From a checkpoint of a small image embedding model.
Data: 97085 training examples, 1.6 epochs.
Rows from block 8 of a small image embedding model, named by matrix and row number. Rows with one number within an expert belong to one neuron, the router's apart. Each number is 500 + 50 x the weight over its row's rms, rounded and kept within 0 to 999. All counts start at 0. Numbers have three digits each.
Before each expert's rows are labels from the 100 images, of 14976, where the router gives the expert most weight on average: "responds to" is what is common among them; "peak at" is the part of the image that holds the peak. Only what is clearly more common there than usual is listed. The data: microscope photos of single blood and bone marrow cells. In brackets: how many of the 100.
# router: router (model.blocks.8.mlp.router.weight, 16x128, trained with AdamW), inputs 0-127
# up: expert up (model.blocks.8.mlp.up, 16x64x128), inputs 0-127
# down: expert down (model.blocks.8.mlp.down, 16x128x64, transposed), outputs 0-127

# expert 3
responds to: cell type: blast (25)
peak at: bottom centre (33)
router.3:522471466472505519474521536458431540546560512437496529573552517488480539523465522393469624538579481516561441508570541401439481434431537566505553423483471410507474551512526449561425554467588497480373592484454533523464464521500525540508580480473469442599523441484499483449436393503508533465461482410536483480559526493529567499532478553634460493509450517468403532534514580492597504506501
up.9:545505479562429468474508489491523443433568571422516558527500559501517486533495490539591493481489490446492465496501511510437409551481403587399440513547397558608492452537499508552494462469481540563515471482509511446531561552462481462600483485478381472428451443535566481547506576569596488527579422513461477443493453458560535488470453523525454503455584491541606517631559434459514440519541
down.9:526439517414570560558506495558429491541471432486375437539588459420504541501521490486558438486545540481506426477514487632507554661510540519540566481496560482512503508459505445444441552511494484514435550489454529474525433482462586451550519522493553570560550486410506575560483394478435533427465491495492462417537478465464496532454592414453493465456537437506516528487532454540413515561443
up.10:511541479497434501412549510453578482458562504541434516490469505594557495596389465410350438484643464469504560529593472529588415493517471508487455502584519438504505482510418513456537491560445488563425535517482525501585581573483482518554539514452434538463510595443546488449565538393487494407560464514554495459545526460461521558480460503477504502543482517483472506539528501527550440521446
down.10:477448535429478518457521573543488528439487480536508613483485505536454471465527453462399512563480439403518459540532505671501553470513445525432564550524500482477516500479604509582557517496499463495419492553526388496410526568573399400497479517497501479453478502471478545486534563454531497429447565360504545477498473543506496537497428432447463484517504587469566372457487541454488492488522

# expert 15
responds to: smear: peripheral blood (89); cell type: myeloblast (75)
peak at: middle right (39)
router.15:582463488491517448472535566599523467452574477440550617529543545461547478484468533602459498511513441438511570509473519411609482467488474523471480473429456502439506334478485536520401471483476486440483569565446429496434497486569451461390470478526512508533520427487533507488464421468497534508503519511393647475426463501493561549479532455505546436514567485488521504553498547464496395511550
up.9:523495540548563489530536465511428524512514529453490452545474452511509469443493459597509536520441536497589584545585532519493490560497388566522494435492553488502540503523508475520480511545401547540496470567444561576450546406438521461537529509496499470488468409481433469503441542535466443537496518654389471478494409467482565498548462557505508521493616388428519477469481402421465594516593
down.9:558434480569551460524497506455542473549449543479427533444589451494484554508477420483527418512543503451566517503467553329500469527501484581489473477541422635459551501507557522436519536532594590467513483457496500528437525477487523518482463522492505466448523484477532516467517347471555586483408468461481506460532492456544554512408601461504480526455569607530426418509533569543522473554458
up.10:508523480486505538484566559482546452524433454537515467554466557477520488461445511572535359425594525512593515556424498496484435486563537586438514482526541631550479383464483549455519536463518507514477576567573475393494430581573427561440530495437471510451438429511543500513470518419589499497477486492485475447477557481572447547523550457428563533469592510458480464572455442502536475468455
down.10:447429509411425450531520508458528468480492507437416571490430464521515444472480504532328523547447594492525438487543566481512484489431558589477527586482494416457526480484574507427432559424494436497495460492541481588566477491582511508466570545490524452485501511516558524646516493464408480436521538527502494579513639465465457507480492465545471434434521517406505474519476557512542437469512

# expert 5
responds to: smear: peripheral blood (90); cell type: myeloblast (86)
peak at: bottom centre (25); middle right (25)
router.5:531406540490522514452471462493533419605440494533501526457517519484429476582559518607533545547527443484474547482539458405497486459492501621516448481543478469426500442495463516487481456544497572462501610516517441514454400593569489490480515524498484608548509546427569523554442508517481405480420436409463595498519496518433564508459373545447584476472560487544588461463516526533481486506560
up.9:501433517509521445464491454519440550452515588443539497472529519480481506436371592553474486470458518464505473526544413590570481571467471460505476438359528479535484481436524432513487495559584482522595500486490473541517545508534520424463529390456507504528539453515522550592553437525414521486487532550378493572526488507583510559497543578520493563465529452523547542482423620532523538374516
down.9:512563480491453458489512522501474426538547387482538577513487536438585542531517526537490571564514525496440555407533520416440511503531486546447557518505564510517559478516404505511621497502432541467546502446507496474359517483533450605577448506534413515442549552447404447573500492498563552489494542572567493557377517458506557505563500472527428482432419500446447455431495465539491511580455
up.10:482558534532545467485492479584536474435489468506498476489529485569507476478512501576474496486512472515439538466554504441368503469509512497567478513588572436510479485457491483440535513548571469564617525530551469514443621446526465475490610458486510453533338606467521454601487494558480581508558577540601549408508495472531448480422554448517422457462596497467459475485465532510488476430575
down.10:488465522577495513498547573362505510506499585546553402541525584568529499430504478513529530597495523395449537463498452570560469492513487434446480433466524530470393447509502411485541513524483525455562570480538583417552526453453543485534424503505481490456481456431407495602509556578549494459537538446496467597427524441478509536542432549467519551570538494498467535474498477489530498628409

# expert 12
responds to: cell type: proerythroblast (42)
peak at: bottom centre (55)
router.12:481556457445581454576523405435472468457483485426496482456462531462518633496513509477415543447499502519469568437585522549460530543482495550458413537415501573527466502440562439455530527541574537389428452525519477494486480514483507467436540459524559545586401444534530381376506515474487528496465523563501435499489479534474580488487484577552552489401598544537521553576498489473496541443459
up.9:559486480550564536471500457415442459565461469417494515375426433509527549474537482443560437502498512445476458555557540512528558478486502537471495462496435522434603616501542485504474522488566533550337463448418500583476515530487488471481595394426566438482461450455518557535585480497518479523491556563421518461486499561408536548523572488484506486544547526504489618534482537573507511545550
down.9:455510620562439512523457539498498539499485544461490555584605524481528472467481521467580563500526471493425539514541534596469503424508534508511534497512471528412534567589527435556573443477475473548424527471495562485487460420520475550487562535438451556548546490472403437429519572508564498441442456533540465564481446472561477486426604415580468543563581405498533466534407544565515441457448
up.10:528534445427558462478475514486501453486516566481532515521536531478511444638467538514486559516475483522473442371518492561538451486507455473480524528483525604454448478489488512431489532543546492447477487535479460407513479411566604393534510525472478556537526465541566394492510622558537461450491493606555504448480406469572639489539402567482519497482527504488527491520463404422462542406491
down.10:493548468458525618501418483479462507497459534465473522541445507489412492607501433545538488567562575496523535419526490473520565530534503498459459380559456485555529430501494556479543486441513518413493450515520517522518431547523486477494465503461515541442514480546681430580477432512541405594589494479524515517608526429477495484535454582514612563514492518412501477505492500521536481539375