Weights of a small image embedding model.
Training: 2500 steps, batches of 64.
Rows from block 10 of a small image embedding model, named by matrix and row number. Rows with one number within an expert belong to one neuron, the router's apart. Each number is 200 + 40 x the weight over its row's rms, rounded and kept within 0 to 999. All counts start at 0.
After each expert's rows are labels from the 100 images, of 14976, where the router gives the expert most weight on average: "responds to" is what is common among them; "colour at peak" is the nearest of a few named colours to the mean colour under the peak. Only what is clearly more common there than usual is listed. The data: microscope photos of single blood and bone marrow cells. In brackets: how many of the 100.
# router: router (model.blocks.10.mlp.router.weight, 16x128, trained with AdamW), inputs 64-127
# up: expert up (model.blocks.10.mlp.up, 16x64x128), inputs 64-127
# down: expert down (model.blocks.10.mlp.down, 16x128x64, transposed), outputs 64-127

# expert 4
router.4,130,195,198,227,220,178,257,217,158,182,180,128,226,211,189,187,210,241,211,218,161,212,295,274,124,268,123,181,230,122,202,222,166,235,179,235,168,200,207,187,231,191,213,225,174,135,232,184,192,193,238,225,158,265,194,160,270,161,163,196,250,168,195,251
up.0,237,230,157,244,210,158,223,158,141,171,198,209,223,198,230,160,227,204,224,232,213,199,199,201,152,82,201,105,265,142,228,268,196,228,270,199,170,197,246,245,155,191,151,216,317,224,201,211,188,269,179,206,218,170,210,179,210,242,148,233,221,145,140,279
down.0,203,260,176,207,217,223,178,230,252,240,180,181,150,229,186,206,224,203,151,170,237,241,232,90,207,243,171,204,154,222,193,145,232,221,167,243,150,210,182,126,153,185,143,98,124,213,194,179,211,208,167,245,188,216,254,261,246,176,223,279,180,242,248,197
up.1,208,216,234,289,161,154,172,212,211,209,124,223,240,177,104,179,221,240,203,170,168,182,208,197,170,133,186,195,228,177,174,195,224,189,267,206,185,205,135,156,174,220,213,266,186,216,219,221,168,177,185,191,135,163,103,197,190,261,241,261,223,225,141,241
down.1,185,229,130,190,245,208,207,224,253,207,168,188,249,192,155,202,193,203,137,160,301,182,205,184,170,210,161,172,193,180,246,182,250,209,255,150,278,123,236,244,158,265,206,175,116,243,240,150,213,212,189,254,220,276,174,185,183,162,215,254,187,237,256,256
responds to: cell type: proerythroblast (75)
colour at peak: purple (43)

# expert 15
router.15,254,276,175,214,153,144,287,246,242,210,143,217,94,268,193,193,239,155,212,172,213,174,181,154,198,139,227,290,228,205,193,146,209,127,173,213,252,209,152,164,172,175,256,177,240,213,139,205,286,243,280,200,188,176,192,240,232,172,225,210,220,218,199,208
up.0,282,136,191,224,219,138,201,214,214,249,169,177,200,245,205,209,214,222,210,185,204,201,166,130,257,242,258,223,164,159,192,183,211,156,254,281,218,161,186,190,191,221,247,261,196,248,250,243,150,145,160,180,254,195,186,204,181,173,206,230,229,183,121,174
down.0,180,236,221,260,188,290,140,229,204,161,171,190,211,173,173,204,238,232,247,225,288,158,196,234,128,181,75,204,194,272,214,204,105,152,177,193,265,275,220,211,249,263,237,176,132,154,197,221,244,249,211,151,226,217,179,162,231,236,185,171,203,143,146,182
up.1,232,235,164,101,229,202,158,166,179,212,189,188,200,123,215,193,261,147,208,187,167,188,201,199,305,244,240,213,192,206,227,196,236,214,168,168,200,159,129,200,171,201,140,209,288,244,180,197,185,179,203,270,190,177,239,147,186,169,248,292,220,182,152,232
down.1,187,198,194,224,193,267,187,251,262,136,196,262,142,167,161,237,267,184,227,142,209,190,210,141,184,113,136,199,143,236,255,253,166,214,219,199,144,226,226,162,211,262,212,220,218,175,169,147,203,158,204,237,85,193,169,124,195,286,180,227,176,237,182,178
responds to: cell type: eosinophil (56)
colour at peak: purple (85)

# expert 0
router.0,201,161,290,233,193,227,156,214,145,163,250,226,285,129,152,255,180,256,204,187,163,185,136,219,191,238,212,202,174,196,145,142,235,201,238,247,220,225,211,286,205,208,221,184,207,156,218,193,181,177,220,192,222,185,253,202,227,216,172,201,191,186,114,227
up.0,177,173,156,200,187,233,206,215,198,197,258,196,126,122,252,171,261,189,250,203,198,269,203,277,174,182,142,179,198,103,177,209,119,189,197,286,181,221,146,220,133,145,145,189,277,277,193,146,214,262,270,185,220,208,161,193,223,197,241,209,177,191,178,226
down.0,158,274,153,243,224,189,179,176,209,223,140,199,157,284,93,135,205,198,211,182,175,239,216,264,206,201,146,215,256,186,285,195,277,188,91,229,262,179,245,235,179,198,222,209,143,219,245,175,167,169,198,181,231,174,152,260,130,184,175,105,190,154,260,212
up.1,143,202,240,247,204,173,169,190,206,174,171,212,218,125,191,313,120,200,229,212,188,128,99,194,185,205,176,207,234,219,218,177,141,171,181,159,228,222,206,207,139,178,210,250,227,260,186,203,198,194,244,265,156,210,221,154,194,183,223,217,283,189,129,150
down.1,190,175,161,167,202,205,186,168,249,261,173,337,200,138,200,193,219,224,166,146,180,234,146,168,208,204,219,163,175,283,191,176,227,177,268,210,223,192,151,256,163,290,187,181,168,205,151,141,233,208,159,198,235,198,219,196,190,231,201,242,235,79,220,281
responds to: cell type: proerythroblast (74)
colour at peak: blue (44)

# expert 7
router.7,185,153,204,234,203,187,261,196,140,166,150,194,178,149,179,213,262,250,254,187,265,252,201,225,170,237,132,237,218,242,180,262,210,221,218,230,237,235,172,208,196,240,180,167,203,230,137,217,229,142,209,166,185,231,166,254,240,174,228,251,162,173,291,211
up.0,168,209,182,174,211,128,217,169,192,220,129,157,176,241,228,180,239,262,150,222,155,236,186,207,159,184,238,186,176,259,230,170,264,276,283,166,231,234,147,233,253,242,269,207,263,254,227,261,205,203,177,254,226,125,233,230,201,157,198,230,195,179,177,188
down.0,231,176,219,206,202,166,153,200,245,193,246,194,245,174,150,155,230,166,183,202,212,265,177,130,185,238,161,213,229,194,230,254,266,257,236,199,217,152,175,213,157,200,169,285,112,102,226,234,178,133,232,204,212,224,169,197,190,204,199,206,173,201,311,183
up.1,232,267,208,187,227,183,124,196,214,196,206,228,222,144,210,209,177,212,158,108,216,173,163,217,230,125,212,163,199,221,255,254,145,194,203,297,145,225,167,184,214,178,181,197,158,233,120,227,163,220,218,193,180,157,261,211,210,268,150,203,210,161,176,191
down.1,217,220,217,149,185,159,214,194,234,209,207,195,226,236,241,207,211,171,184,200,226,245,238,193,203,199,182,204,143,217,217,212,240,195,205,207,209,192,266,179,77,249,144,192,203,73,156,213,294,150,181,177,275,219,145,205,149,189,158,227,175,258,235,163
responds to: smear: peripheral blood (72); cell type: lymphocyte (54); cell type: myeloblast (40)
colour at peak: pink (68)

# expert 11
router.11,159,178,236,213,278,171,192,218,253,248,242,215,139,168,217,158,198,217,277,152,232,142,224,288,174,211,260,186,168,223,169,200,141,145,155,169,140,221,154,181,181,196,173,154,139,271,225,186,188,209,153,139,235,196,160,227,227,236,205,191,226,160,279,182
up.0,266,233,185,257,197,189,211,178,70,190,181,199,181,185,234,205,224,176,272,218,215,174,186,236,195,207,141,119,283,244,158,217,219,202,246,173,127,198,188,187,170,176,168,195,196,233,182,254,188,150,240,141,167,200,231,247,147,162,151,212,236,166,193,138
down.0,205,222,219,234,122,187,236,265,231,146,120,259,237,237,211,182,218,183,131,267,246,198,215,236,177,213,200,194,215,212,193,179,276,200,268,243,252,169,167,163,147,125,208,210,131,216,153,112,189,212,213,245,119,188,248,193,184,244,191,275,234,199,259,197
up.1,189,204,226,211,209,137,173,202,108,177,270,157,242,143,216,205,149,242,176,193,234,194,235,117,212,192,157,158,148,153,158,185,177,279,196,157,175,203,202,218,203,229,264,259,198,165,182,233,172,223,149,210,289,155,267,184,208,189,223,200,247,151,187,141
down.1,230,220,175,201,182,160,237,155,224,213,185,162,235,156,235,231,184,198,269,129,147,239,179,247,200,243,175,239,231,187,134,184,190,220,129,185,250,150,162,213,202,134,215,194,168,250,214,264,143,195,188,170,218,145,225,216,213,152,214,159,187,269,136,164
responds to: smear: peripheral blood (92); cell type: platelet (60)
colour at peak: pink (68)

# expert 6
router.6,187,217,248,174,169,169,204,134,285,232,196,195,197,236,215,125,241,222,168,247,259,147,195,228,199,225,227,183,172,95,151,198,142,180,172,150,210,267,249,230,226,100,205,215,206,156,178,235,177,203,202,142,215,147,179,227,205,174,182,171,246,183,212,207
up.0,234,207,212,262,151,235,207,144,186,181,203,176,214,167,222,154,186,144,245,230,213,213,206,233,207,225,237,222,148,174,206,265,234,230,123,218,202,265,233,177,210,176,196,163,210,150,250,196,217,211,153,168,277,243,247,216,229,137,175,181,169,142,240,207
down.0,190,124,273,217,210,230,160,206,152,292,241,148,194,207,136,129,198,124,141,259,238,215,191,240,235,230,166,125,185,160,170,182,226,253,258,191,213,156,195,188,197,233,174,243,176,153,170,169,192,236,186,196,166,209,229,192,151,188,174,270,221,302,275,224
up.1,202,193,243,185,200,184,132,178,244,201,187,241,178,99,160,206,199,147,230,185,253,157,134,189,164,221,217,233,250,258,182,212,256,212,138,187,238,216,305,214,159,205,197,172,165,212,247,203,252,201,192,174,255,146,181,233,213,202,176,184,273,180,271,189
down.1,212,153,223,239,187,158,142,211,183,204,226,174,95,219,253,220,205,188,177,191,163,174,211,105,250,161,166,215,162,165,280,153,173,190,250,167,207,164,196,177,188,190,153,234,229,251,176,286,199,224,186,289,189,218,217,174,189,241,186,219,205,265,219,197
responds to: cell type: platelet (80); smear: peripheral blood (80)
colour at peak: pink (78)

# expert 3
router.3,208,172,192,187,156,284,226,163,238,158,181,140,229,208,256,143,169,157,254,165,174,215,237,199,193,195,233,257,257,258,168,219,238,186,215,185,222,194,175,136,166,199,213,189,258,164,212,218,212,189,148,232,213,179,204,144,163,200,221,248,155,208,238,145
up.0,206,185,217,199,215,231,267,198,108,204,198,157,211,214,193,142,224,179,223,254,195,204,223,202,227,233,208,237,179,240,209,182,180,203,222,168,195,211,215,292,207,173,213,267,299,154,224,296,206,98,190,237,209,149,267,216,201,174,180,205,135,168,207,173
down.0,203,240,208,206,177,174,169,170,284,144,192,255,236,223,166,212,236,216,235,233,157,186,113,112,151,201,144,147,257,252,207,204,196,176,182,202,199,198,223,179,184,182,231,247,211,244,166,255,147,194,262,198,171,232,196,236,152,164,285,273,240,226,175,278
up.1,238,193,142,255,165,277,143,213,288,219,172,206,171,193,218,159,179,158,75,182,248,188,177,206,144,202,180,206,151,138,218,292,192,218,247,161,151,135,200,233,240,170,195,221,197,209,234,249,226,246,161,246,140,142,264,184,179,239,209,235,193,183,230,251
down.1,182,183,311,232,244,143,221,181,228,125,216,223,261,298,198,179,146,190,284,175,261,222,238,188,232,137,243,218,263,188,223,153,188,180,180,263,244,224,158,190,183,124,296,188,166,261,199,195,133,178,200,190,245,193,163,204,173,239,207,132,281,192,199,143
responds to: cell type: erythroblast (37)
colour at peak: white (80)

# expert 9
router.9,164,159,234,185,246,148,180,183,149,182,230,146,187,251,268,171,241,138,182,204,173,282,211,181,166,184,279,199,176,166,170,159,259,173,183,171,143,209,218,192,199,205,174,216,145,207,230,163,130,173,238,209,252,237,101,134,174,197,168,191,188,258,71,181
up.0,137,199,223,207,150,210,126,184,195,242,248,165,170,194,197,223,221,265,247,168,269,171,136,128,196,170,141,198,195,207,194,231,160,173,255,179,168,115,167,105,168,257,229,254,208,175,191,194,173,198,187,229,193,230,144,216,218,241,169,183,268,280,235,212
down.0,187,178,163,152,221,241,206,121,202,161,203,187,162,133,181,202,182,221,207,152,113,224,232,247,332,245,197,166,212,174,180,254,210,237,162,224,250,196,198,168,284,177,133,151,222,199,158,176,185,192,197,203,271,173,172,230,181,203,202,171,190,187,138,200
up.1,198,152,265,214,192,214,160,232,123,223,211,134,292,201,216,165,169,236,190,196,228,209,223,224,180,223,280,180,146,139,207,171,210,189,162,160,260,251,158,234,154,169,209,136,187,190,246,277,220,165,148,189,231,217,196,274,263,199,261,242,173,258,214,178
down.1,211,160,213,219,136,133,229,211,187,217,229,197,195,230,220,235,154,254,213,186,186,201,163,198,270,178,143,96,255,153,180,156,170,239,179,179,216,155,196,241,227,185,248,185,232,310,176,272,245,133,263,207,193,147,146,201,267,169,170,215,225,202,224,173
responds to: cell type: plasma cell (66); cell type: promyelocyte (26)
colour at peak: purple (59); blue (34)

# expert 5
router.5,233,148,231,156,227,211,219,177,176,217,228,212,181,179,190,220,168,199,174,205,169,218,173,223,138,190,227,180,173,179,274,204,189,237,225,157,270,246,151,226,224,239,148,147,193,194,235,245,208,175,161,172,156,204,172,288,212,159,233,166,222,147,234,107
up.0,211,195,245,169,214,277,183,163,245,193,197,205,264,151,148,225,199,155,231,230,148,201,165,248,177,143,196,195,221,242,246,162,178,187,149,203,221,245,215,171,204,126,189,214,234,229,216,219,184,149,212,150,288,269,174,141,186,232,241,213,251,106,164,218
down.0,142,175,155,98,252,152,187,212,226,240,191,183,120,209,256,187,224,196,209,203,141,156,232,179,157,255,173,259,180,259,178,218,221,165,201,173,148,151,168,193,184,222,273,145,175,180,179,211,258,213,244,203,156,260,210,235,197,200,177,136,191,158,216,281
up.1,210,255,178,178,178,184,258,209,218,230,239,158,222,146,165,163,255,226,192,221,285,174,140,230,183,233,240,202,230,218,141,289,151,178,193,193,197,181,106,195,230,167,198,211,212,172,200,175,304,182,169,125,250,229,180,209,242,220,201,208,174,221,270,231
down.1,227,231,198,176,309,147,205,204,210,236,195,226,204,263,238,184,200,209,218,181,204,212,260,155,179,178,250,198,203,167,206,205,214,210,187,218,225,222,177,111,130,235,233,166,253,169,228,183,144,188,166,257,163,221,250,152,203,101,148,223,144,212,182,241
responds to: cell type: proerythroblast (37); cell type: blast (26)
colour at peak: blue (62)

# expert 10
router.10,134,277,146,194,257,145,285,262,188,156,200,239,161,188,177,205,188,134,116,223,206,187,227,192,205,206,177,166,167,185,219,154,179,156,228,249,143,239,195,214,142,208,211,215,209,188,250,228,217,254,249,165,228,200,152,168,235,184,225,151,190,242,202,246
up.0,218,196,180,237,151,201,227,170,233,222,180,104,145,164,259,171,176,241,153,236,101,150,224,229,186,181,171,222,182,146,183,239,181,200,283,177,244,175,218,163,180,174,142,201,191,235,214,188,199,152,160,250,202,185,183,166,205,133,136,226,227,153,168,275
down.0,251,214,143,222,223,277,213,207,181,161,183,223,283,169,236,166,179,175,185,187,272,208,213,207,160,207,194,165,225,201,230,154,177,235,179,154,161,197,143,194,256,166,239,189,133,212,140,242,163,246,211,262,186,232,219,245,250,270,228,233,222,272,156,174
up.1,231,166,178,173,143,205,204,162,190,228,228,121,237,198,236,240,232,236,227,200,262,206,263,229,191,114,258,176,246,200,174,181,159,220,233,196,167,235,196,85,172,279,246,213,249,145,140,243,201,189,208,196,165,186,267,194,230,239,212,181,203,269,197,182
down.1,180,290,228,194,200,132,193,132,147,128,236,241,177,196,213,181,185,213,163,220,148,191,220,203,209,195,207,234,156,271,197,219,292,155,291,162,230,260,197,160,287,282,218,167,201,280,206,182,113,188,217,169,214,299,195,171,197,210,228,241,200,202,193,160
responds to: cell type: segmented neutrophil (63)
colour at peak: purple (78)

# expert 2
router.2,177,248,183,205,238,253,240,198,198,223,156,168,136,174,222,174,243,184,142,190,275,187,178,157,260,193,247,146,255,187,222,201,200,177,216,225,162,208,235,185,111,233,204,220,170,192,192,169,177,209,304,199,141,128,189,185,129,189,214,224,210,234,225,233
up.0,209,116,150,195,202,205,227,216,174,240,248,121,206,226,175,132,206,60,169,252,163,160,219,229,165,217,151,226,268,214,174,171,236,213,186,194,251,116,177,266,132,200,236,236,197,221,132,176,258,189,178,255,239,212,182,183,186,272,175,191,197,210,186,190
down.0,216,234,131,259,271,186,208,223,183,182,194,222,208,142,175,267,227,235,186,182,211,93,181,173,227,238,164,122,213,233,204,246,152,258,197,157,160,229,242,217,238,146,212,139,202,244,183,129,153,226,233,243,215,156,207,223,223,136,249,233,215,214,199,139
up.1,161,195,188,205,91,250,197,231,185,216,153,168,241,275,261,205,211,161,203,271,210,215,209,269,140,216,167,214,235,281,191,262,129,260,214,154,190,158,174,179,165,159,203,177,252,197,236,206,165,149,233,138,210,169,291,184,189,189,206,184,226,191,249,219
down.1,208,209,191,232,237,226,106,187,162,235,196,206,185,177,249,247,172,261,211,202,176,242,226,249,165,224,191,140,196,131,248,241,287,178,195,194,184,217,262,260,166,94,156,161,109,255,239,130,222,238,167,205,178,165,106,236,186,206,155,190,231,206,197,215
responds to: cell type: promyelocyte (38); cell type: myelocyte (27)
colour at peak: purple (76)

# expert 14
router.14,265,150,143,208,214,202,143,232,188,173,184,139,202,208,256,192,217,202,230,290,243,187,249,61,205,259,164,239,287,255,189,253,267,296,278,149,251,216,167,189,216,240,168,195,185,198,187,264,268,163,263,248,177,225,244,227,193,194,164,176,186,229,237,211
up.0,184,177,161,232,183,180,226,237,256,157,219,209,163,206,260,183,128,309,234,207,165,181,218,277,149,149,233,207,200,189,188,194,167,140,190,217,153,218,199,148,155,222,177,227,173,130,223,173,201,220,171,245,227,196,135,200,182,227,154,194,154,322,135,180
down.0,204,197,209,217,199,258,270,208,141,227,170,138,218,170,239,177,232,150,180,269,233,210,159,212,209,220,159,171,193,259,260,229,280,209,215,217,204,229,253,223,237,175,152,174,194,234,138,211,191,207,201,230,181,212,197,172,185,190,178,156,149,173,270,104
up.1,179,147,185,171,96,241,213,210,283,217,176,190,197,278,192,321,232,197,264,188,264,222,205,207,192,196,172,251,195,265,228,118,213,226,189,166,258,217,212,140,131,236,166,226,216,159,155,284,245,218,174,149,211,222,147,183,201,173,210,196,163,204,246,219
down.1,193,229,198,208,158,213,129,199,145,236,231,210,163,227,164,178,157,203,169,205,244,249,161,204,224,172,216,178,230,171,213,160,118,164,246,195,186,191,113,218,235,135,218,148,222,323,208,175,196,168,237,132,209,292,205,169,241,149,190,197,221,274,161,182
responds to: smear: peripheral blood (100); cell type: monocyte (67)
colour at peak: pink (100)

# expert 13
router.13,153,124,172,254,175,159,254,153,252,238,282,201,212,208,285,134,247,165,262,182,128,253,239,272,209,228,132,233,137,202,190,191,247,131,195,186,185,195,179,261,171,234,198,221,192,175,195,247,217,254,189,261,173,200,226,163,168,191,185,177,175,133,219,258
up.0,135,223,303,275,149,135,226,167,201,202,204,190,262,222,187,168,142,162,234,174,245,190,200,239,129,218,247,224,215,174,181,221,192,202,250,185,215,196,232,222,198,186,161,260,200,191,116,238,168,295,95,150,211,223,188,223,161,187,178,150,187,220,209,229
down.0,181,179,150,194,222,220,138,221,220,260,211,201,229,205,168,214,155,137,172,231,244,131,220,173,208,201,196,151,190,134,241,226,250,218,147,157,237,196,135,155,230,182,186,159,160,226,223,214,235,213,188,219,226,224,235,255,245,180,169,177,225,173,164,204
up.1,141,218,208,211,135,242,229,151,201,249,193,195,223,232,236,209,233,178,255,187,275,233,201,214,246,158,233,133,196,156,160,181,176,202,188,180,266,142,177,225,193,203,190,259,143,203,154,255,239,228,99,196,206,258,164,263,258,198,194,226,212,266,221,162
down.1,178,156,216,207,187,207,159,206,182,146,258,208,192,202,238,237,160,138,173,139,179,139,184,96,191,199,283,204,115,222,217,144,251,244,231,250,202,202,218,227,213,170,176,229,220,185,143,174,341,253,219,217,201,229,189,205,263,193,132,217,218,228,266,163
responds to: cell type: platelet (100); smear: peripheral blood (100)
colour at peak: white (96)

# expert 12
router.12,239,134,178,198,211,243,192,221,273,155,217,206,170,202,205,234,132,145,143,202,245,168,204,176,264,168,239,221,195,197,222,238,206,233,219,215,241,180,181,243,283,248,140,139,186,219,268,212,215,209,117,261,192,208,236,193,202,230,200,227,178,221,235,211
up.0,150,186,158,194,232,198,207,114,196,240,181,206,169,148,228,207,164,231,250,250,201,184,188,244,199,234,218,171,249,134,141,196,117,272,224,226,246,242,243,231,193,245,184,176,202,223,201,210,238,170,206,183,256,143,274,231,268,218,225,197,244,170,156,182
down.0,127,267,251,136,271,159,191,219,138,187,219,233,135,178,179,206,231,178,209,192,168,291,154,235,159,133,210,127,216,229,172,177,223,215,171,270,134,218,208,226,219,159,142,198,126,227,200,199,249,306,235,141,164,192,248,256,240,154,209,146,201,217,149,182
up.1,139,169,198,248,196,180,217,188,89,201,158,160,190,320,214,198,194,162,235,206,270,243,290,154,167,201,179,194,223,225,209,143,198,218,246,226,192,197,185,127,198,173,165,149,200,195,143,202,243,245,197,238,156,189,194,257,130,108,131,158,202,219,192,151
down.1,244,206,195,160,255,211,236,181,269,197,181,198,258,189,211,206,200,159,277,222,218,200,156,152,182,158,209,255,244,252,148,177,168,241,267,172,175,195,142,254,157,200,223,209,195,221,145,283,141,158,237,162,151,191,222,264,206,234,190,209,178,170,248,127
responds to: cell type: blast (60); cell type: promyelocyte (26)
colour at peak: purple (56); blue (42)